config = dict(
    model='image embedding model',
    dataset='photos of arthropod specimens (BIOSCAN-5M)',
    train_examples=97500,
    image_size=64,
    crop_scale_min=1,
    horizontal_flip=True,
    targets=['order'],
    num_classes=18,
    embedding_dim=128,
    arch='pvt',
    norm='rmsnorm',
    norm_position='pre',
    activation='relu',
    mlp_ratio=4,
    head_dim=32,
    fused_qkv=False,
    qk_norm=True,
    parallel_block=False,
    inner_norm=False,
    patch_size=[4, 4],
    conv_stem=False,
    depths=[4, 7, 4],
    widths=[64, 128, 256],
    am_softmax_margin=0.3,
    am_softmax_scale=30,
    init='trunc_normal_002',
    residual_init='zero_last',
    optimizer='soap',
    beta2=0.95,
    lr=0.0029,
    beta1=0.9,
    shampoo_beta=0.95,
    eps=1e-08,
    precondition_frequency=25,
    max_precond_dim=1024,
    one_sided=False,
    adamw_lr_other_params=0.0028,
    grad_clip=1.0,
    l1_shrink=0.01,
    steps=7100,
    batch_size=256,
    epochs=18.6,
    lr_schedule='cosine_restarts',
    final_lr_fraction=0,
    warmup_steps=140,
    weight_decay=0.2,
    adamw_weight_decay_other_params=0,
)
Rows from block 2, named by matrix and row number. Rows with one number belong to one neuron. Each number is 128 + 32 x the weight over the matrix's rms, rounded and kept within 0 to 255. All counts start at 0. Numbers have three digits each.
# fc1: MLP up (model.blocks.2.mlp.fc1.weight, 256x64), inputs 32-63
# fc2: MLP down (model.blocks.2.mlp.fc2.weight, 64x256, transposed), outputs 32-63
fc1.3:119119170082131173126133097200025116096022216112103255255000201215036168067203199062075153176183
fc1.6:182158070125251104163000168123146129103063094158112134088108159027197119150133156153126104125070
fc1.7:216129144184155130026126171096030115178064175074191159128116184061118193205071083154171152132088
fc1.8:158000144173170207122156154105088000223108120113114054041150147158124124255113170050125134152132
fc1.9:126122172146123126118142007138123077121133139180136120000059123121151043055090007135143112202127
fc1.11:176138021099136105160151111100096095225124112149126127103092142117125123043143083139118209255130
fc1.13:136071123128119131123122128180141136115136189094106119120132117135100113131129128131154119132108
fc1.14:178127126102029093143154129204144178090163142090133130135112137124085147000131099140117151094113
fc1.15:105189073100231132106000150123128085185118205081137128242066212227152100058130184154079079120135
fc1.16:091216150082167080134112107099149199132088142100237229233096010132115100056127188127134108121131
fc1.19:112166131122110123117161107124138137116160177121075177000118120128113135122131172116122056132149
fc1.22:154128113122186165105141140150131142121125034139136136093142137112045127084066134121170125106127
fc1.29:103000093074237106095248177138091115046101057126200204015104128082100110000000124233127255165124
fc1.33:128140128128137128128128128128128128128128126128128128128128128128128128128128128128128128128128
fc1.40:028130130139149146208093131115140124066164161181118110123155108150146102150087114194105179161147
fc1.47:142134119158126123125068029135053129134067085107089228155110128255124091096223093108079156121107
fc1.49:127133129116163131133134108163122159099106098202128219055153109105184136087160158139129135064141
fc1.54:228135089128197128114130122099098125198133115133104108127049128150074147102070115080122148145165
fc1.57:105154118142162143149125138114158055139128101120119133066088123101129145127171147121144112143101
fc1.58:200122124117167123137020154153146120106095106154136088129128162097169134188119072161136171170109
fc1.62:116124120043209111175114144135159123120105167128138082213131124119139128089121125125106137132129
fc1.63:098117136118150131144163101093130151182009104186149185183120156131128123126144179139065093132121
fc1.64:073124094117138140121127139172128185149111123123104161116109126208129149138123109011155121127047
fc1.65:141119127106187137110115130130158128158179135080140189099132166075099098136147083111167124102134
fc1.71:050125083134200133120163115139138208061147181131124148056174082118070118130135154140103244189150
fc1.72:128128128128128128128128128128128128128128128128128128128128128128128126128131128128128128128128
fc1.73:128128128128128136128128128123128128128135128128128128128128128127128128128128135128128128128101
fc1.75:111137131141127141099153107124082131134160103104126118112114125128134128128096108171120046149078
fc1.87:128128128131128122128129128128149109128127128135131128128128128128127128124088128131123128128115
fc1.88:149129148076138130240105124130126175131097155108130101106098124094117140148071101195127137105117
fc1.89:143200165102062150062111135126134134156135222124131132137148099065162132155123119125134137110152
fc1.90:067096099106148118116255179028142113026059238042144244045164182136123127134114121138000138110136
fc1.91:074165009116120203084189129161084148046133146255118157167127056074146129228207147128149220156173
fc1.98:134114104131181113245104130090115117108112098120063114133158162135131136135111111141099143116147
fc1.99:198173000192132130065147243015131138216232142075211122000142129212102149193092136184120040143070
fc1.105:128122145155136103161129255083166132128191124122124080076144145083105138087069205255151117115115
fc1.106:131051000179083129068147149117124146104195143128106198064188146157146156170131012147057211114081
fc1.107:102122138068037125144109153123169116185126128130108106078123063133103144130120096072114119145075
fc1.110:072071165097107110176166136155119122152124142147131127107138115133160129117125112148130105083115
fc1.113:086121163195100142242112131182137114143123005170124067116094022132182186148050255119096142105209
fc1.117:019000182040086138170202041053112136038084231079104133001209216174059131118184000125000132094255
fc1.126:128128128128128128128128139128128128128128128128128128128128128128128128128128128128128128128128
fc1.129:126141107069124132213074120156104103000128115129105128105123113214103084081171158127116095121107
fc1.130:057003189183212178122127087114000113126166013183000105134119117089112101022125062065141023105251
fc1.132:138103156125140151239189123123065116128117143135128147097130095164122121122118099128103135103069
fc1.133:112099182125110132150143111189144098135138015217164026069129069172166134158111143196146105125158
fc1.134:112113116136167128119146131113145130142126076143129162142031150107130130143111060058148123124182
fc1.136:035168127217156127128136102131031118128129198174130108091162138105154147103108139128114100096122
fc1.142:138096169129128124100123133114120093220114123077154136153135154103201130118097157190125126172113
fc1.143:144217113120144132101042139122125136157176128114077170103124144138086132101130137127118178126190
fc1.145:122137138140122132111127128099127082128129155128136128076128128154143139128132119128144133138133
fc1.148:079151080063161138116187216094133098199124252039100058213111149051153090190173157203130171118240
fc1.150:123128126114127106120084128112131156117105132113097115131125131139136148131195121151122133098158
fc1.152:171169128061139136105130163106122137081148164109107127148001181066172128178131129163156163194135
fc1.155:099103140113146113115078124166133166127099126129121132114150125133137111166130129138141127160124
fc1.156:128128128128124128128128128128128128128128163103167128128128128128122128128128128128128128128128
fc1.158:115144255122171092152004144146188155115160182095093124114029096237160212117107202172142110225178
fc1.159:094164100135129160115103126097160112139128132126124104116130119145099141129128069136110103119138
fc1.162:140120079165143115173177131117132111082104131131130168130109130122189183098154098138172159109144
fc1.164:128128128128128128128128128124128128106128128128128128128128128128128128128128128128128128128128
fc1.167:120113130129120140127119113143113128091079151170124119133118129164132147134109138134083124160130
fc1.172:167163120096114135089114138147135106159072127163088121133153164169144087168132141117134108136150
fc1.173:123175104155157108106144113105130148156208165129136123106114136088114141116163159158118146186141
fc1.177:133133135114103127132107121130131162124129120116128128109128145144134161127141127073161123110117
fc1.178:177034082118098128161046143076153122126070066122186119130123157082117108111093129137124130124128
fc1.179:088190143193190066006111079229111161131091147140148129129187155119131181135147153135155120160149
fc1.180:111086087042170098180219072244085143089078187129060157128117200235105150197155089143159255121229
fc1.185:125139044114117174109186128114068144114236216137067164146166161084136077147123000177125125211082
fc1.188:128123148196095119129137128097117138129127103000127180121124135126107085078140097128116141095149
fc1.189:224148180137127149042112074055203145140052129144161115190164162054127086077128089162178138113140
fc1.191:128128128128128139128128128128128128128128124128128128128128128128128128140138128128128128128128
fc1.193:000121171160122126162139159181255119139113255134146202000096153000216097126073066135238074147123
fc1.195:128128128128128128128128128128119128128128128128128128128128128128128109139128128128128128128128
fc1.202:127196153031247176219127172195152126123088000192096182205010193097255124127095212042073167144141
fc1.203:166140146107125114120174120213114117125121114123139118101176055132157138041102194132155180145126
fc1.210:153126081128131127147130132162116093125124200129110111131139140128146134187098127146144109138114
fc1.211:114132171136169120089113132129143131162089082132138128163169159193171045108179117202168147153159
fc1.212:126128128128120128118128128128128124134128128128128125128128128128128055128128170128101113134128
fc1.214:174152130046151145161187184128116156150143134127124062125124125129120145128128093133127160113102
fc1.215:192080216176003109125111141117095081218052179000131145074157118126151075063063130094132006203063
fc1.219:122127128107224127142131031131102150163186155117118123177250187124125059119092163131076111166173
fc1.220:129141151105255125054227127014118166122191128115146067155217110149124130124061161187086144075174
fc1.221:148123115122166115171069135134083150101104127122101124124138137117128126138127091201162178133159
fc1.222:079092126106095100071127167125143127113066131099132217136147175150148108110182125150146136122110
fc1.223:128128128122128128128128130128128128128144128128128128122128128128128128128128128128133128128128
fc1.226:171107135212224167000196032000087150169148163076142189005102125133171195157083044118045091000255
fc1.228:135086200118131094116224164097150102127129127122143064134133117138092143085115123118119061114135
fc1.230:056146117195002255121124097088127131111128057255159146132130111089194145167138085096145211153085
fc1.231:114116150137117133158192048146063148195083094228135106130119147194125059124151071099134255131140
fc1.233:119118127163155128127110137127125086091096130108087099098125131154107127149130229116138165080081
fc1.234:124147087043106133131146117141064134147003116131120020117107024206171116140085133116175149128155
fc1.235:127183195185113129135097138128151128165154146113142115130133132106155143159114164135135119183105
fc1.236:076081189155128124175106119088177130202000123003123135061136193098100174126167218034161084082152
fc1.239:139123132134126105112172105118133170101122128164146123153136142130125135121111129137067121144073
fc1.242:128128136128128128128128128128128128128128128128128128128128128128128128128129128128128128128128
fc1.243:152142197000023168255134128121172173094093152245083126255189135131114052072164130180121254178009
fc1.245:129133114135128177124101111126137107134117130112127130125146117148130150104123173126161140145093
fc1.248:113152126138089110087154118111109146179124141139127129110138096166139148108062156095128151145137
fc1.250:105127183119164098164126056139110199130137133165138124213158065125114124083108162130148150079185
fc1.253:095111113169193000097054013255231185133047004208081218097000169121132255200163196191132112030240
fc1.255:077119128128159175131127125130136159134120122131106067108133160113112120091230130128174183123117
fc2.3:181104092136144103134106126076229170125182124137174101000139104135122104088101050137124080177121
fc2.6:134152104157094187104127066119130137106100211208063037088141104062102166143000128011127136074203
fc2.7:132146134060148104148116065054011022132090136160166152119113202115213013125098123115165107225134
fc2.8:111255088031082042164000098143178255049098149124046185255126128120138120144154000159051158092120
fc2.9:118132116173034133084168151088133150141116175134038099084130131035113118154118107019110104150153
fc2.11:129120113144146127111174128136146125203142109113126060150183117156056128095138169131125167134117
fc2.13:095218122115154125169128097112130120181163164159145121097086150133129175125128067115129113131136
fc2.14:098116125082153055134106115041212169087120128129128227132102131044153184158175115186109132073202
fc2.15:170134109116144155168041150080125077126135236076034217135082143174131135180146154099066165131140
fc2.16:098144099055122125099000103089149166064186146102150117081112161040140096099167106147020166192142
fc2.19:113111081135128142133147093130132115120128136099133073081051075121161142128114150149138099126164
fc2.22:115136124137106076125157120124117094122117078133130114133133123155151129126105167133171104103114
fc2.29:148097094080099178142155115100170114139127125087185061202094185091120083064111128216054145227211
fc2.33:128123128128128104128123124128128128113128128115128128128128128128115128128136128128128128128122
fc2.40:130112100096122184098055114126122163179179086144130216148187080131131138188255130122163088117133
fc2.47:096000144158125166082180180144097149133150121134123110180141141029115153165092099132112130118127
fc2.49:151121121151145106130169104174141207118146094097110183050164102138135129151099147218135136032155
fc2.54:093147128096067154146157144127175147093126165124166140192130128084178150139150179138163164138086
fc2.57:186138128147092119108073171127026178125145115255189129140143161148127048187070145143076110086114
fc2.58:137244098120159115068072081154055140122065114170130038161103157136127112136075128141207191133148
fc2.62:116141160068173115154091118128142129131127161130161110246095134116129127060137147131145111096130
fc2.63:087105149130212071125127129149136117124107118135073133126053130095123128067160197156046125137121
fc2.64:116115121151130098084157128212147115116089130097099127118111069150168201098206113130131039152116
fc2.65:073102083187170133128112141120101117136165197129118136137136125094121110141058122159132171125147
fc2.71:145127150125045155140040106092125099158116051121130106255130110084209151127128073095121102109123
fc2.72:128128128128128128128128131128128124128128128128128128128128128128128128122128128128123128123129
fc2.73:164139128130128128095128135128128127128159128100130153128113128128159128135128128128141128093128
fc2.75:120148102101155090104110120184093117125142113157124185119104128127188126117169124134176163165112
fc2.87:128138138096128128156128128143153128128128128128128128128128128145128140128130128128128128109128
fc2.88:105119074159180166207137118084131127069140177117160176126102135096153049149115114135136143126217
fc2.89:127110124146153086169139037152061151098122049138076123114113130126051133075171137081090046147090
fc2.90:116170048114068134210063068140167186168083119189184147125120128083186117196166131089171123201064
fc2.91:128102138171134130131156054158098104151081118053147130024164141123102087092119093082061070170134
fc2.98:123207132190194183255119148139084208114137116110079141124129101118096167094161147105105115089212
fc2.99:195121148182149047162182092118120077183141105093151156110088161134130153037121141133096145255059
fc2.105:091129116114099168139124015133100088131133106135073230132139111197107098173172071017078171120157
fc2.106:136099161088110133136085070098133149149078178077108137214151119037180105043101130141237099179106
fc2.107:106144090176123171066210108130088182089119107161110110159148130145129116130080122174177107186129
fc2.110:087062129090094109151127104176127066111142144144060138140133102130166133143154128149125131098125
fc2.113:181121076079134049113084132120134143068144199032087255130081150158114057126245014186058191145036
fc2.117:155155098115146124179124068082114127203126107165247176131108128145081141109134161158120151132145
fc2.126:128128128128128128128128123128128128128128128128128128128128128128128128128128128128128128128128
fc2.129:104087173127129108107127152113185124208132139110129102120128129087206180137081105141124093137151
fc2.130:218120138136129134190138188092079096088142151131187118116131134099090129060127094123139131200133
fc2.132:134078209114124132103144195142144195137167167128142190099126132113080146130153216118129114051186
fc2.133:114057200157160039116112043208123100013114105124097188110115192180129133209131053170140166118122
fc2.134:098130080144074122091125163153138122092137173127125074169172116145140130138132118133058085134054
fc2.136:152075139138082143120159136106223164117150012081140166119134130156141131165128078173112192198105
fc2.142:081121129094091102171184152140153160137098140166125093128122131168053139162191124153159133132135
fc2.143:086078131122086109105178099167130130128129140101140088128118122172148119118131116146123029073069
fc2.145:097143128110131140104145132128107128129133140131138152172128128119150123128140128113139153131128
fc2.148:141095092183108080085155220094139105112188255119161000212111120000137064126131168162129125016142
fc2.150:130144151143136132148129141106148132127125146126093111149102146160135107128220122094104102124138
fc2.152:092126124132183114183125147207130191126076184070114116104155121029185136075128122156069063134098
fc2.155:128145147069165130082122153146178000122179128149133131050157138131110142095214168069096093110141
fc2.156:184126128128135128128106128128128128128137127128128128128125128128128139139128123128128128128128
fc2.158:133094083167081138079239117162101097131175041151169222114207136125189141152136079123109133094113
fc2.159:131146144182082106136135126082122105103129121145144160114139133138130133130143082085174102081125
fc2.162:118188145157210101103205127131113101127127165091088132039210140129140174085255097233173117108123
fc2.164:128128128128128128128128128128128128128128128128128128128128128128128128128128128128128128128128
fc2.167:122132137197143120159087134128188115161126146136171122174210172110160141129126155136123129151134
fc2.172:133232150106070138126079108137198107147066119163101130158142197130136095193091127111133160165144
fc2.173:125155124117140139120176081083147058127058115160119168135110116164108128130133125139138102088126
fc2.177:114083120123081142116128128144131126136127126086127111101149187125135211091125153143166125135128
fc2.178:117255192039252117071117115162139011218075112128093138059217152109064141030128137129172117125134
fc2.179:140124138197135137134202180139127139121114106234131219131074112121129090157096147202125144190167
fc2.180:114106136086072117025107145086156138072212208130141117167097235099205179255138132115161199138101
fc2.185:047140238130124088163005116183128151142000085071120190124133112174120116113248119130141117078188
fc2.188:146181128166238162133116145155122118186224074166137117123153124122175163239107106119116075135153
fc2.189:000108055089147124125047144215096203160031106230123136124138128157140171162147075187153146123111
fc2.191:128128128128128128119128128128128128128128128128128128128128128128128128128128128128128128123109
fc2.193:199133093099120156108145107041058177133143176119137079170183083101158132078105185116078113035130
fc2.195:128122121128128128128128128128128128128128137128128135128128128128128128128128128128146128128127
fc2.202:190071209107117198255129063158148120125069090207134141108120117130137136112131166100144121202155
fc2.203:140180145060116144154136150122163034184135171132110124185000143151140134176133130100144168198129
fc2.210:120126096067120139129092132141102129129135076154132119123107131126137146140127134070136127052080
fc2.211:082136225126188159016222111233129065158050107061125106093168134170099135095143061207131143105166
fc2.212:156160128054128079108125128140128107131110128128131136173116103128142149134128153159111164128130
fc2.214:128175078078114135133155202169136171141123181131158120149133117129099128091127095126070151073114
fc2.215:136178147177142137160180159156115111085120129154215111185153094078133051062090095125128121092137
fc2.219:076073149157149123167150168188164143122106147096123158048125098165124156219116107124137182168071
fc2.220:112132047059124127131121028183103157156095232190179152081095127140145089153134112111112093049132
fc2.221:000069148113186135182138165078092136104146139139120201128216072066127071135046127207121143150161
fc2.222:120168078113091129122121118107136125112117119231107164129124125145148128183131132141151108131123
fc2.223:128128128128127128151128128128126128128128128128128128128128128128116123128128143128063128128128
fc2.226:195115090069076104236120094164127080155103111120203122122141136078134098129155087145200142214141
fc2.228:115118162126200108228000119214158148163052077136081197129195108120101130153096102123134235155114
fc2.230:115088119099204121131126109255090106117074237000063172119255110109122152114088115189164077099121
fc2.231:163121136081165131115173127083114109164099252156078060146123128100032099190118134116218129078064
fc2.233:104131124204134077122134142122165174120135162095089135125153112161131149128113137146086137114115
fc2.234:147022080149099124112139138097095201122153074124151098122124093096135152086029094164119178138096
fc2.235:132106131127112127137125089150168135144129124150089143128065158130104092101164143121126138098159
fc2.236:119081231109124050124000099135121117113000123008121141049111208143132201161133192097207107099143
fc2.239:116126136117133114132134103130149057162136168097170131064042128129167118106131126122147111136139
fc2.242:128128128128128130128128121126128128128128128128128128128128128128128128128128128128128128120128
fc2.243:133123094090196116099128124091056063148162202082224121082117140152109089134072124174096126095137
fc2.245:124152132146134096123130128144137143128136124163137119161092128104154092133118068117181105127139
fc2.248:141149209125105185041120126181127107106105099095125175157074084229103151085101105092144136149135
fc2.250:163124127122059171129129198158153120118079128100094158072107235166112146216214115183139173144099
fc2.253:180119143190138169160141173119088110081142110065171148133207125067125107001069066151076102184102
fc2.255:123073182244167128174080114119134122090146096101185209100000106076124121240173113073165120095179