From a checkpoint of a small image embedding model: 7100 steps.
Rows from block 3 of a small image embedding model, named by matrix and row number. Rows with one number belong to one neuron. Each number is 500 + 50 x the weight over its row's rms, rounded and kept within 0 to 999. All counts start at 0. Numbers have three digits each.
After each neuron's rows are labels from the 100 images, of 14848, where the neuron reaches its highest value: "top examples" is what is common among them. Only what is clearly more common there than usual is listed. The data: photos of arthropod specimens (BIOSCAN-5M).
# fc1: MLP up (model.blocks.3.mlp.fc1.weight, 256x64), inputs 0-63
# fc2: MLP down (model.blocks.3.mlp.fc2.weight, 64x256, transposed), outputs 0-63

fc1.153:501427504444505470551521530456490498464522498474473395515527543490500482522479534653522638509501631489496549507551541548526482494531492535502503519372524560447517444515422529593549503482433455
fc2.153:527548441514490531473501494582506450521483487597576605503504535550473490515479504452511381474465484495543484428519464542546528475499497559465540600478422459516359455471500406520398427483509439
top examples: order Hymenoptera

fc1.214:581478435504448502638519539454502503521511454529607493421451532495511538498496492485455574513462425447673525554472496428491458505475472495464507517480467476474593595491556501533575535544519524
fc2.214:393488528473485490445545382475585468502570429387510496504492460508497462494492488530496447361473562527503412485518487450502499545447438495504501460501505480539499346500499518463412464494441450
top examples: order Coleoptera

fc1.24:507523585561464449476502477444464602520520477498450437554428554556497506557494450416540505476644458500589496554510508477480540478568482517507557479523527430503487379509438600523540520592494498
fc2.24:536511487498505505532465511546524534536519416462480500473560482462492530493544498547454493503307503603397536365575500482502460546411513547518477494498498465503510583456494391509492415500501494
top examples: order Hymenoptera

fc1.45:511513556500475508621469539622482527585488477476500497504472498489443442484466512445416453505550501526512430536534558314474501487533434489491510497581434484573536526498556448426533500581501493
fc2.45:544496495561472495410493497657524459465506480492497481542398541502482447542618473480609426531497506440500515507501553541471501483479481502526445484489534492528499559533355643489467523492500494
top examples: order Coleoptera

fc1.73:538556491556452574489536489440502512491452543362496488426497504517451470490610380598480434430582547497461513503532486486513505484551471549442505480467529497558553473556480499499601598573534488
fc2.73:488458473425515501547504513674572431471522380614509512573495516512551512561500478499497483465413501544515548538557465437490544391477483495508527553480599519478489532469507527493476537485499597
top examples: order Hymenoptera

fc1.237:499569523490582465500519504503577610523511509577431508502530470379517478491413592546580489584575603430530494442579479561498387501504547506457483505495465502467459518510505532487419539509518514
fc2.237:372508443539488477394487486452443393601461461423491609469499560565457520514575492512497484467401471513498455445539515443439433453456441518510495500452521423486503517478507519528482551595501494
top examples: order Hymenoptera

fc1.42:567529588475482498535557519466417492552500505462459597444518375518484495500487569537494495496520393525548507467475525481592489445531528507517477521547461520499475541537512686464384493504486452
fc2.42:442505478492468515488534487411370546501456509526489589506534508493500500488372532482609505503383470499526506417405423504505466531498489456560523499342501505530446458541531499518508468466498558
top examples: order Coleoptera

fc1.198:498477503403520519404500493461501406433320497511542496496503491553488505398455511506497363430509444479554520423477453537535485511490548491502413498474490504451565474556415545504498462484494479
fc2.198:507374407574496459525480562511448593493447618395455567487453469526504519499425536514494496480547499615448367572490530474513457458477565464443543493491526500533492504487503467493562503496520499
top examples: order Coleoptera

fc1.90:567494498500591506477500564422529543547500532451596494510512477493470497444650489515457526406593485527466442385506504505499466467498493494499475478660488510491407562516533504446482483544488439
fc2.90:460452503443624497500475504460529508509482516506444512549502523455437503442508533469334465449567480492483481445456548459517509419510518540581461499647491489535466521537497509343528507493485471
top examples: order Coleoptera

fc1.180:436422474519494502500513497482598427476483499507470459557520488554496507543586526376549480442488419523477455647519483555555499462493559499525598594491502527500527442504404537483577505571503552
fc2.180:596519501430513498521459404451417563483501520510487545496489590533413485497494541466475485479603631535535603504495590545552544418589461508593503523516536499523497523498566472504447490437500469
top examples: order Hymenoptera

fc1.67:479482519504519531455514464469591493513484535539531493506507514493490557524500490508558531513522607441567496662497462681564500502500525628492494517490500446508520497496360496498485426483500528
fc2.67:509425471548482468492420530504483517592561528517421494524452478496461499504427492511489418508576482524538524523553481465566511522543563553509517542514542636488562491571549346471518508596526405
top examples: order Coleoptera

fc1.215:511465484547484421504459564453425524513533483512495508486569608440496589491485502653463506501402598497475449477480538403501548495452440481501512460499424425480503496445582513406454509456514472
fc2.215:602473454492510473601409454480522479426445583534524563479459526530548526491507496457516477431596556546489531538424465577460509460552522539610485524475568504500516488578497422548396499530450558
top examples: order Hymenoptera

fc1.127:471501443534607464463458499607582536482474531504506451577442578401375458530537541503489407543447474423507455444506569396544480512524531506476565504477524513476523488459443448433504507501447536
fc2.127:498448459467453565466556423355470458587477469443465460396505423463630500453524498456457541500534533559419518525453417463505513405446467498506504534552497498490488503506522518546403500457498474
top examples: order Coleoptera

fc1.208:513504483443451460493559498585630456545555543516543596492473504483575453469490528451459438503393488493532501503499503595485486506495531517509461360567468539455575495484509541439577524580561565
fc2.208:499447557475466635535546506544503462481479505558464509504504452454549513503466454560542466484294516498498493532477506583475499466539516551508515512397495508455538473614527379513545523512528504
top examples: order Hymenoptera

fc1.210:509357549496607445399492543486526568440502502595481514528518523502571501433522484527452516553522570436521427489539477529451414451476504496483460582532490584425500505444468484500510435464503398
fc2.210:369520464492481436499542597507622498501493521483537552517483552504457491496455465481559450539552465469525503497520512460504508557644528581497501518506551541446411512478486658516580514544478492
top examples: order Hymenoptera

fc1.238:500540475512563405503489503507413492502448449520504494536799419555511463518590503518504532495549458495487513504498507498517500496497514451483517492491502535502542531546496488502463480554503485
fc2.238:530502442609560443480429576537492403475500507500542462448726459582408495515599492508519544453512497499547489500472500475496501495472533510508566476478494502483507505575519564537484500504475543
top examples: order Hymenoptera

fc1.69:494349499499500550494568569495489500500513502435518451522487517589523521495499500560493506448656505533490398515491511555519508497501493546436499496514564475481521572527531600659484421532491485
fc2.69:510456507425418467515572505455511476440444482499527399506510503545470439461420521499427370385578538522520462512545511522500503390458518405488466501389533491445486476515501595499462475526520523
top examples: order Hymenoptera

fc1.132:418519500471461458509434458527454515507497513552546468503500521528539519565488515530552517512446413481498592546507491623497459486503498505542486541455518537483509474625490511543496450270461483
fc2.132:494391475513515493416516542450513499468449632442361577540458398501559458456624512539526498472534484500539449505499519463485510498494510500465482505541490509501556485454515353540521509573515499
top examples: order Coleoptera

fc1.201:496580510447320511542500505577424494475486479613480487497424502546421462539508493532505530476467444429473552498567500424485541525423465475434546477513534391520497550472510518509500397505502458
fc2.201:371501505506520455603523412544452546500476504402501503560483547588532603510426565446435498584526578499515444457499485538514492452501467442516501477539547511598523470526496388530441535512504526
top examples: order Coleoptera

fc1.197:595425500507484509492513504394513503488438507504447537528507554522515490464523483499393442507455536522470517468472526493468553500552485397462458485673539498528593431531447564499479536633460471
fc2.197:428489521478482556446478587557534482441499513464451542461477475486510509460505481457542438512462503518484413346559511574577471496498534581489529489636595585509479405502513553572493504500490453
top examples: order Hymenoptera

fc1.157:494511500617510496618507514524464517500528512502456488435580521492444532490536506539558382613500536559459443522550543573527508507549450538510534577494510524501532445543334494489528542440557499
fc2.157:500490557499366453501504426486497600474475516500437486517551465504501618500374519487510482489504499489508474472492485588523513455521585489455506487562525387502622485499379416515531507472519464
top examples: order Coleoptera

fc1.106:472518498569504496500432499481506494476504423441493482489504472396494424667455473461449622477543476588488527480534457545568518498496498421500609475476463518463566502510527369511454472490462484
fc2.106:474489476480579493531498509496472411610569500541515472529556523477498534428494498439625537540505364467432617505520529501477508508498566530431498450469507572485529568534504477486548458637503493
top examples: order Coleoptera

fc1.176:464498376418480512547566402599509461440525452516535502558389398511477499523485483585522564485504566501499502453485534495568446466391586486501477512485556506495470495466550464566463524417485470
fc2.176:548481389438552499502502502681502464504507524542509556490431456506512538540509517460511487473480524537485472368427536506473508642481577463480485469493614503528468492488514473447489505461582539
top examples: order Hymenoptera

fc1.108:498425489495447391527494499466486500480553503506419501569596627485510494479477518544423492548576468469578554516626637507514487521448500524592426533471501526460555495499545494488552527548527495
fc2.108:458472506433579477509489501522584495485712503515405557513506463510484493533480515446512461487469494500577520501540419450549545541540496456421468493496428533543393510536452540496412486458515551
top examples: order Hymenoptera

fc1.228:468449535342508520450442483452522508572455436492485422507467509520467572481344496457479481451498485539534507476501423465594487499578511540501477391450522545461503454491554500447567518438448501
fc2.228:457494524611563629518532479508466479498463468593474464502532545499482490449465515480450506474320463404511423547509523463475499511510495499472550434383522471506558513435506477585482472518465458
top examples: order Lepidoptera

fc1.84:447649600531500503500489516483516524508469530479433563498520504495485508439478468604504431506480598351501456458494474551499441586429505512504529510596548478509446542484471509521580467490587485
fc2.84:476565474584437465440494482458491409566552458492539471498492373525444502502586467619568514505517442494503563414577555498422493506437505548392502483454500500551528510536473540507411532510451511
top examples: order Hymenoptera

fc1.150:505591494380555492441452524495500456532503447485471494569453503589503519537502522520542398339504478483573502398501477518366505522506513493592508494471487485425504495560423506508450500512539499
fc2.150:494506523487625491404473498425488488443499486423533494562493513479512505445522500411589501506485485560523550531543490464522532374488482554446508529613502503584493525494422395532439514520382480
top examples: order Coleoptera

fc1.241:545545512506476498493531495498506493520361469489606617487498376491428495561528504486565526425484526470590498511508466543524488552577486507503469471524493480483544345522555487511416490488522407
fc2.241:473438486524539491550463497374501418386489466458474416499489493577567584497540545543500535479567565485468488477486398563449506458407409466520498478415501516609507499536447521562505513469502478
top examples: order Coleoptera

fc1.46:547458589518441538531479500515459529528564498501411531505480512508477512548490498473495397499399354389525476570513476382451501519553508425463469508556521370513537504488503497521528414526512512
fc2.46:564445460489504502529450564519520455519550617541465504468491402501544487467581605523456499500466496504502484565505498448564580495491543322502618486587517498508500502521558469495444435504513516
top examples: order Coleoptera

fc1.123:480547520501540506380550526571561461528496418483520483479483479491497486502476512474520503560582451527585555502510425638501480500394505536458429558517528582494615412506449549492513450558525563
fc2.123:518498510584464481506504502487424574449466477515551539553503499556525491517573521437482560443524556528448565496557504510521479467668505492606555473468489449582505534523541360504440573514438526
top examples: order Hymenoptera

fc1.120:537447492318506500508505485487500439500435502526481400505500423486518471608555453504514438479623471505510429526504500526497498516497486504433519624508508501519440478470500465509650534508489478
fc2.120:447552505633434508533522501482444580442513487509407575484457593508491545454370543487439514506339529488464532462513491497500497442492503488478420407501492528505528500485513500527433442500563509
top examples: order Hymenoptera

fc1.83:430504490483614422473516497504428486446492560512505516532539530453571506399502555500490582515498548536500441395469539502481490497548479445514538581511396547412449541493494462450436579462611444
fc2.83:363463497497501491443481523604539549463428545484472539533498487507498500477493589509563340531456521474586531445444477516454510622502589470468516524563475492428504448505496573504520466491443525
top examples: order Hymenoptera

fc1.134:427372488491485474552524546474572494469507492485503521484548498550507533500428453597533528551621598494533497448539498445495454498503543504498404517419586532438515494490386512631521480491496497
fc2.134:543504536406473577408522513582501484448511491601433491519526467520497453515501500464531459377466469437580520493447422623601471491455548500493542507547554578475469469553501505461506504510395494
top examples: order Hymenoptera

fc1.17:519618464515540591390441534526542531567414509574479500512456507453522488463453475435398415527507500448551404488496507466533500548514487472497538494516457504482617504574593498498456529491447421
fc2.17:507492499487639531495487625446442518510481566531486503474440463585542515467580501521477470348525435529550434505546563488499453440483547481463528518622486483482540494443550506521446430547491500
top examples: order Coleoptera

fc1.39:501520430497440551484517414497544473470561494504526532526484548529517476442541504489530561489483526502481495498493351632424484512483553481484506597364500496505528526469368579535487537423500553
fc2.39:446482579480623455492503526461449582506465466494440553527450470546467505549497507513452455424514441435483483464503583458491507486507548303481511554527502581455563467500510392531487506511462517
top examples: order Coleoptera

fc1.151:451494580510629483530483484499498548508425489495554474487505453497454518474433546501451672548502503475511547429516568506596399503499563519463505546510521483520435427415527460561542420519456496
fc2.151:484511500503501498501500522528591512491450532519501517424490405502511490602522517540516363406498432509508564506500538502532386468613497524473498422558495459463586480505554652496473505547524474
top examples: order Coleoptera

fc1.140:535412499511390484516501513553525489560527521433616499501474444630506506550476476474654576507492488653500547545573473499520530500482506467488504549475503518476424503528492494561490510450550532
fc2.140:508408511447466511553448508531433505605433528500486571556508443484493408501494558422531518503469499643490501520542427480521516553443484481477545542599433507547483501500457484514467366445509420
top examples: order Coleoptera

fc1.43:424503569525426509493476485498523451456472500437458484542506468585507464510473429501446481461512431556559515498474525554477557466493484529354540515448553510599584398478512588485561524594479591
fc2.43:529522532561478466440506447540561659495496532524392496497548541505450509476553511475585482502532556422502495430528483461544507478547499518587496502409501489472414518547552417602398517451469489
top examples: order Hymenoptera

fc1.88:482432500560509532480454466515539508565401422544497567499501511592537537514505499625457514532500536520377511454509406494481447420524518519368459496477484571555497518464521587480470454508546423
fc2.88:405587497433468474506511551550503513466536503550477452481543502503515477506513520448514375484463508491511486507516601574441502502490490501698463406471462510456503523539524420411465460510508579
top examples: order Hymenoptera

fc1.59:548500515558497570555483498564458496505569488522505459418499500487509487491539434511407530429480604508508485501508529443471514507476431495532501497496303559488467500472494685493499496502481551
fc2.59:477477456507495470537509371482482499488506510458439480467512521504498422512544496533508491502449509456229498500516458541491506575481437465455499485407497531500524476503501500497540437499419545
top examples: order Coleoptera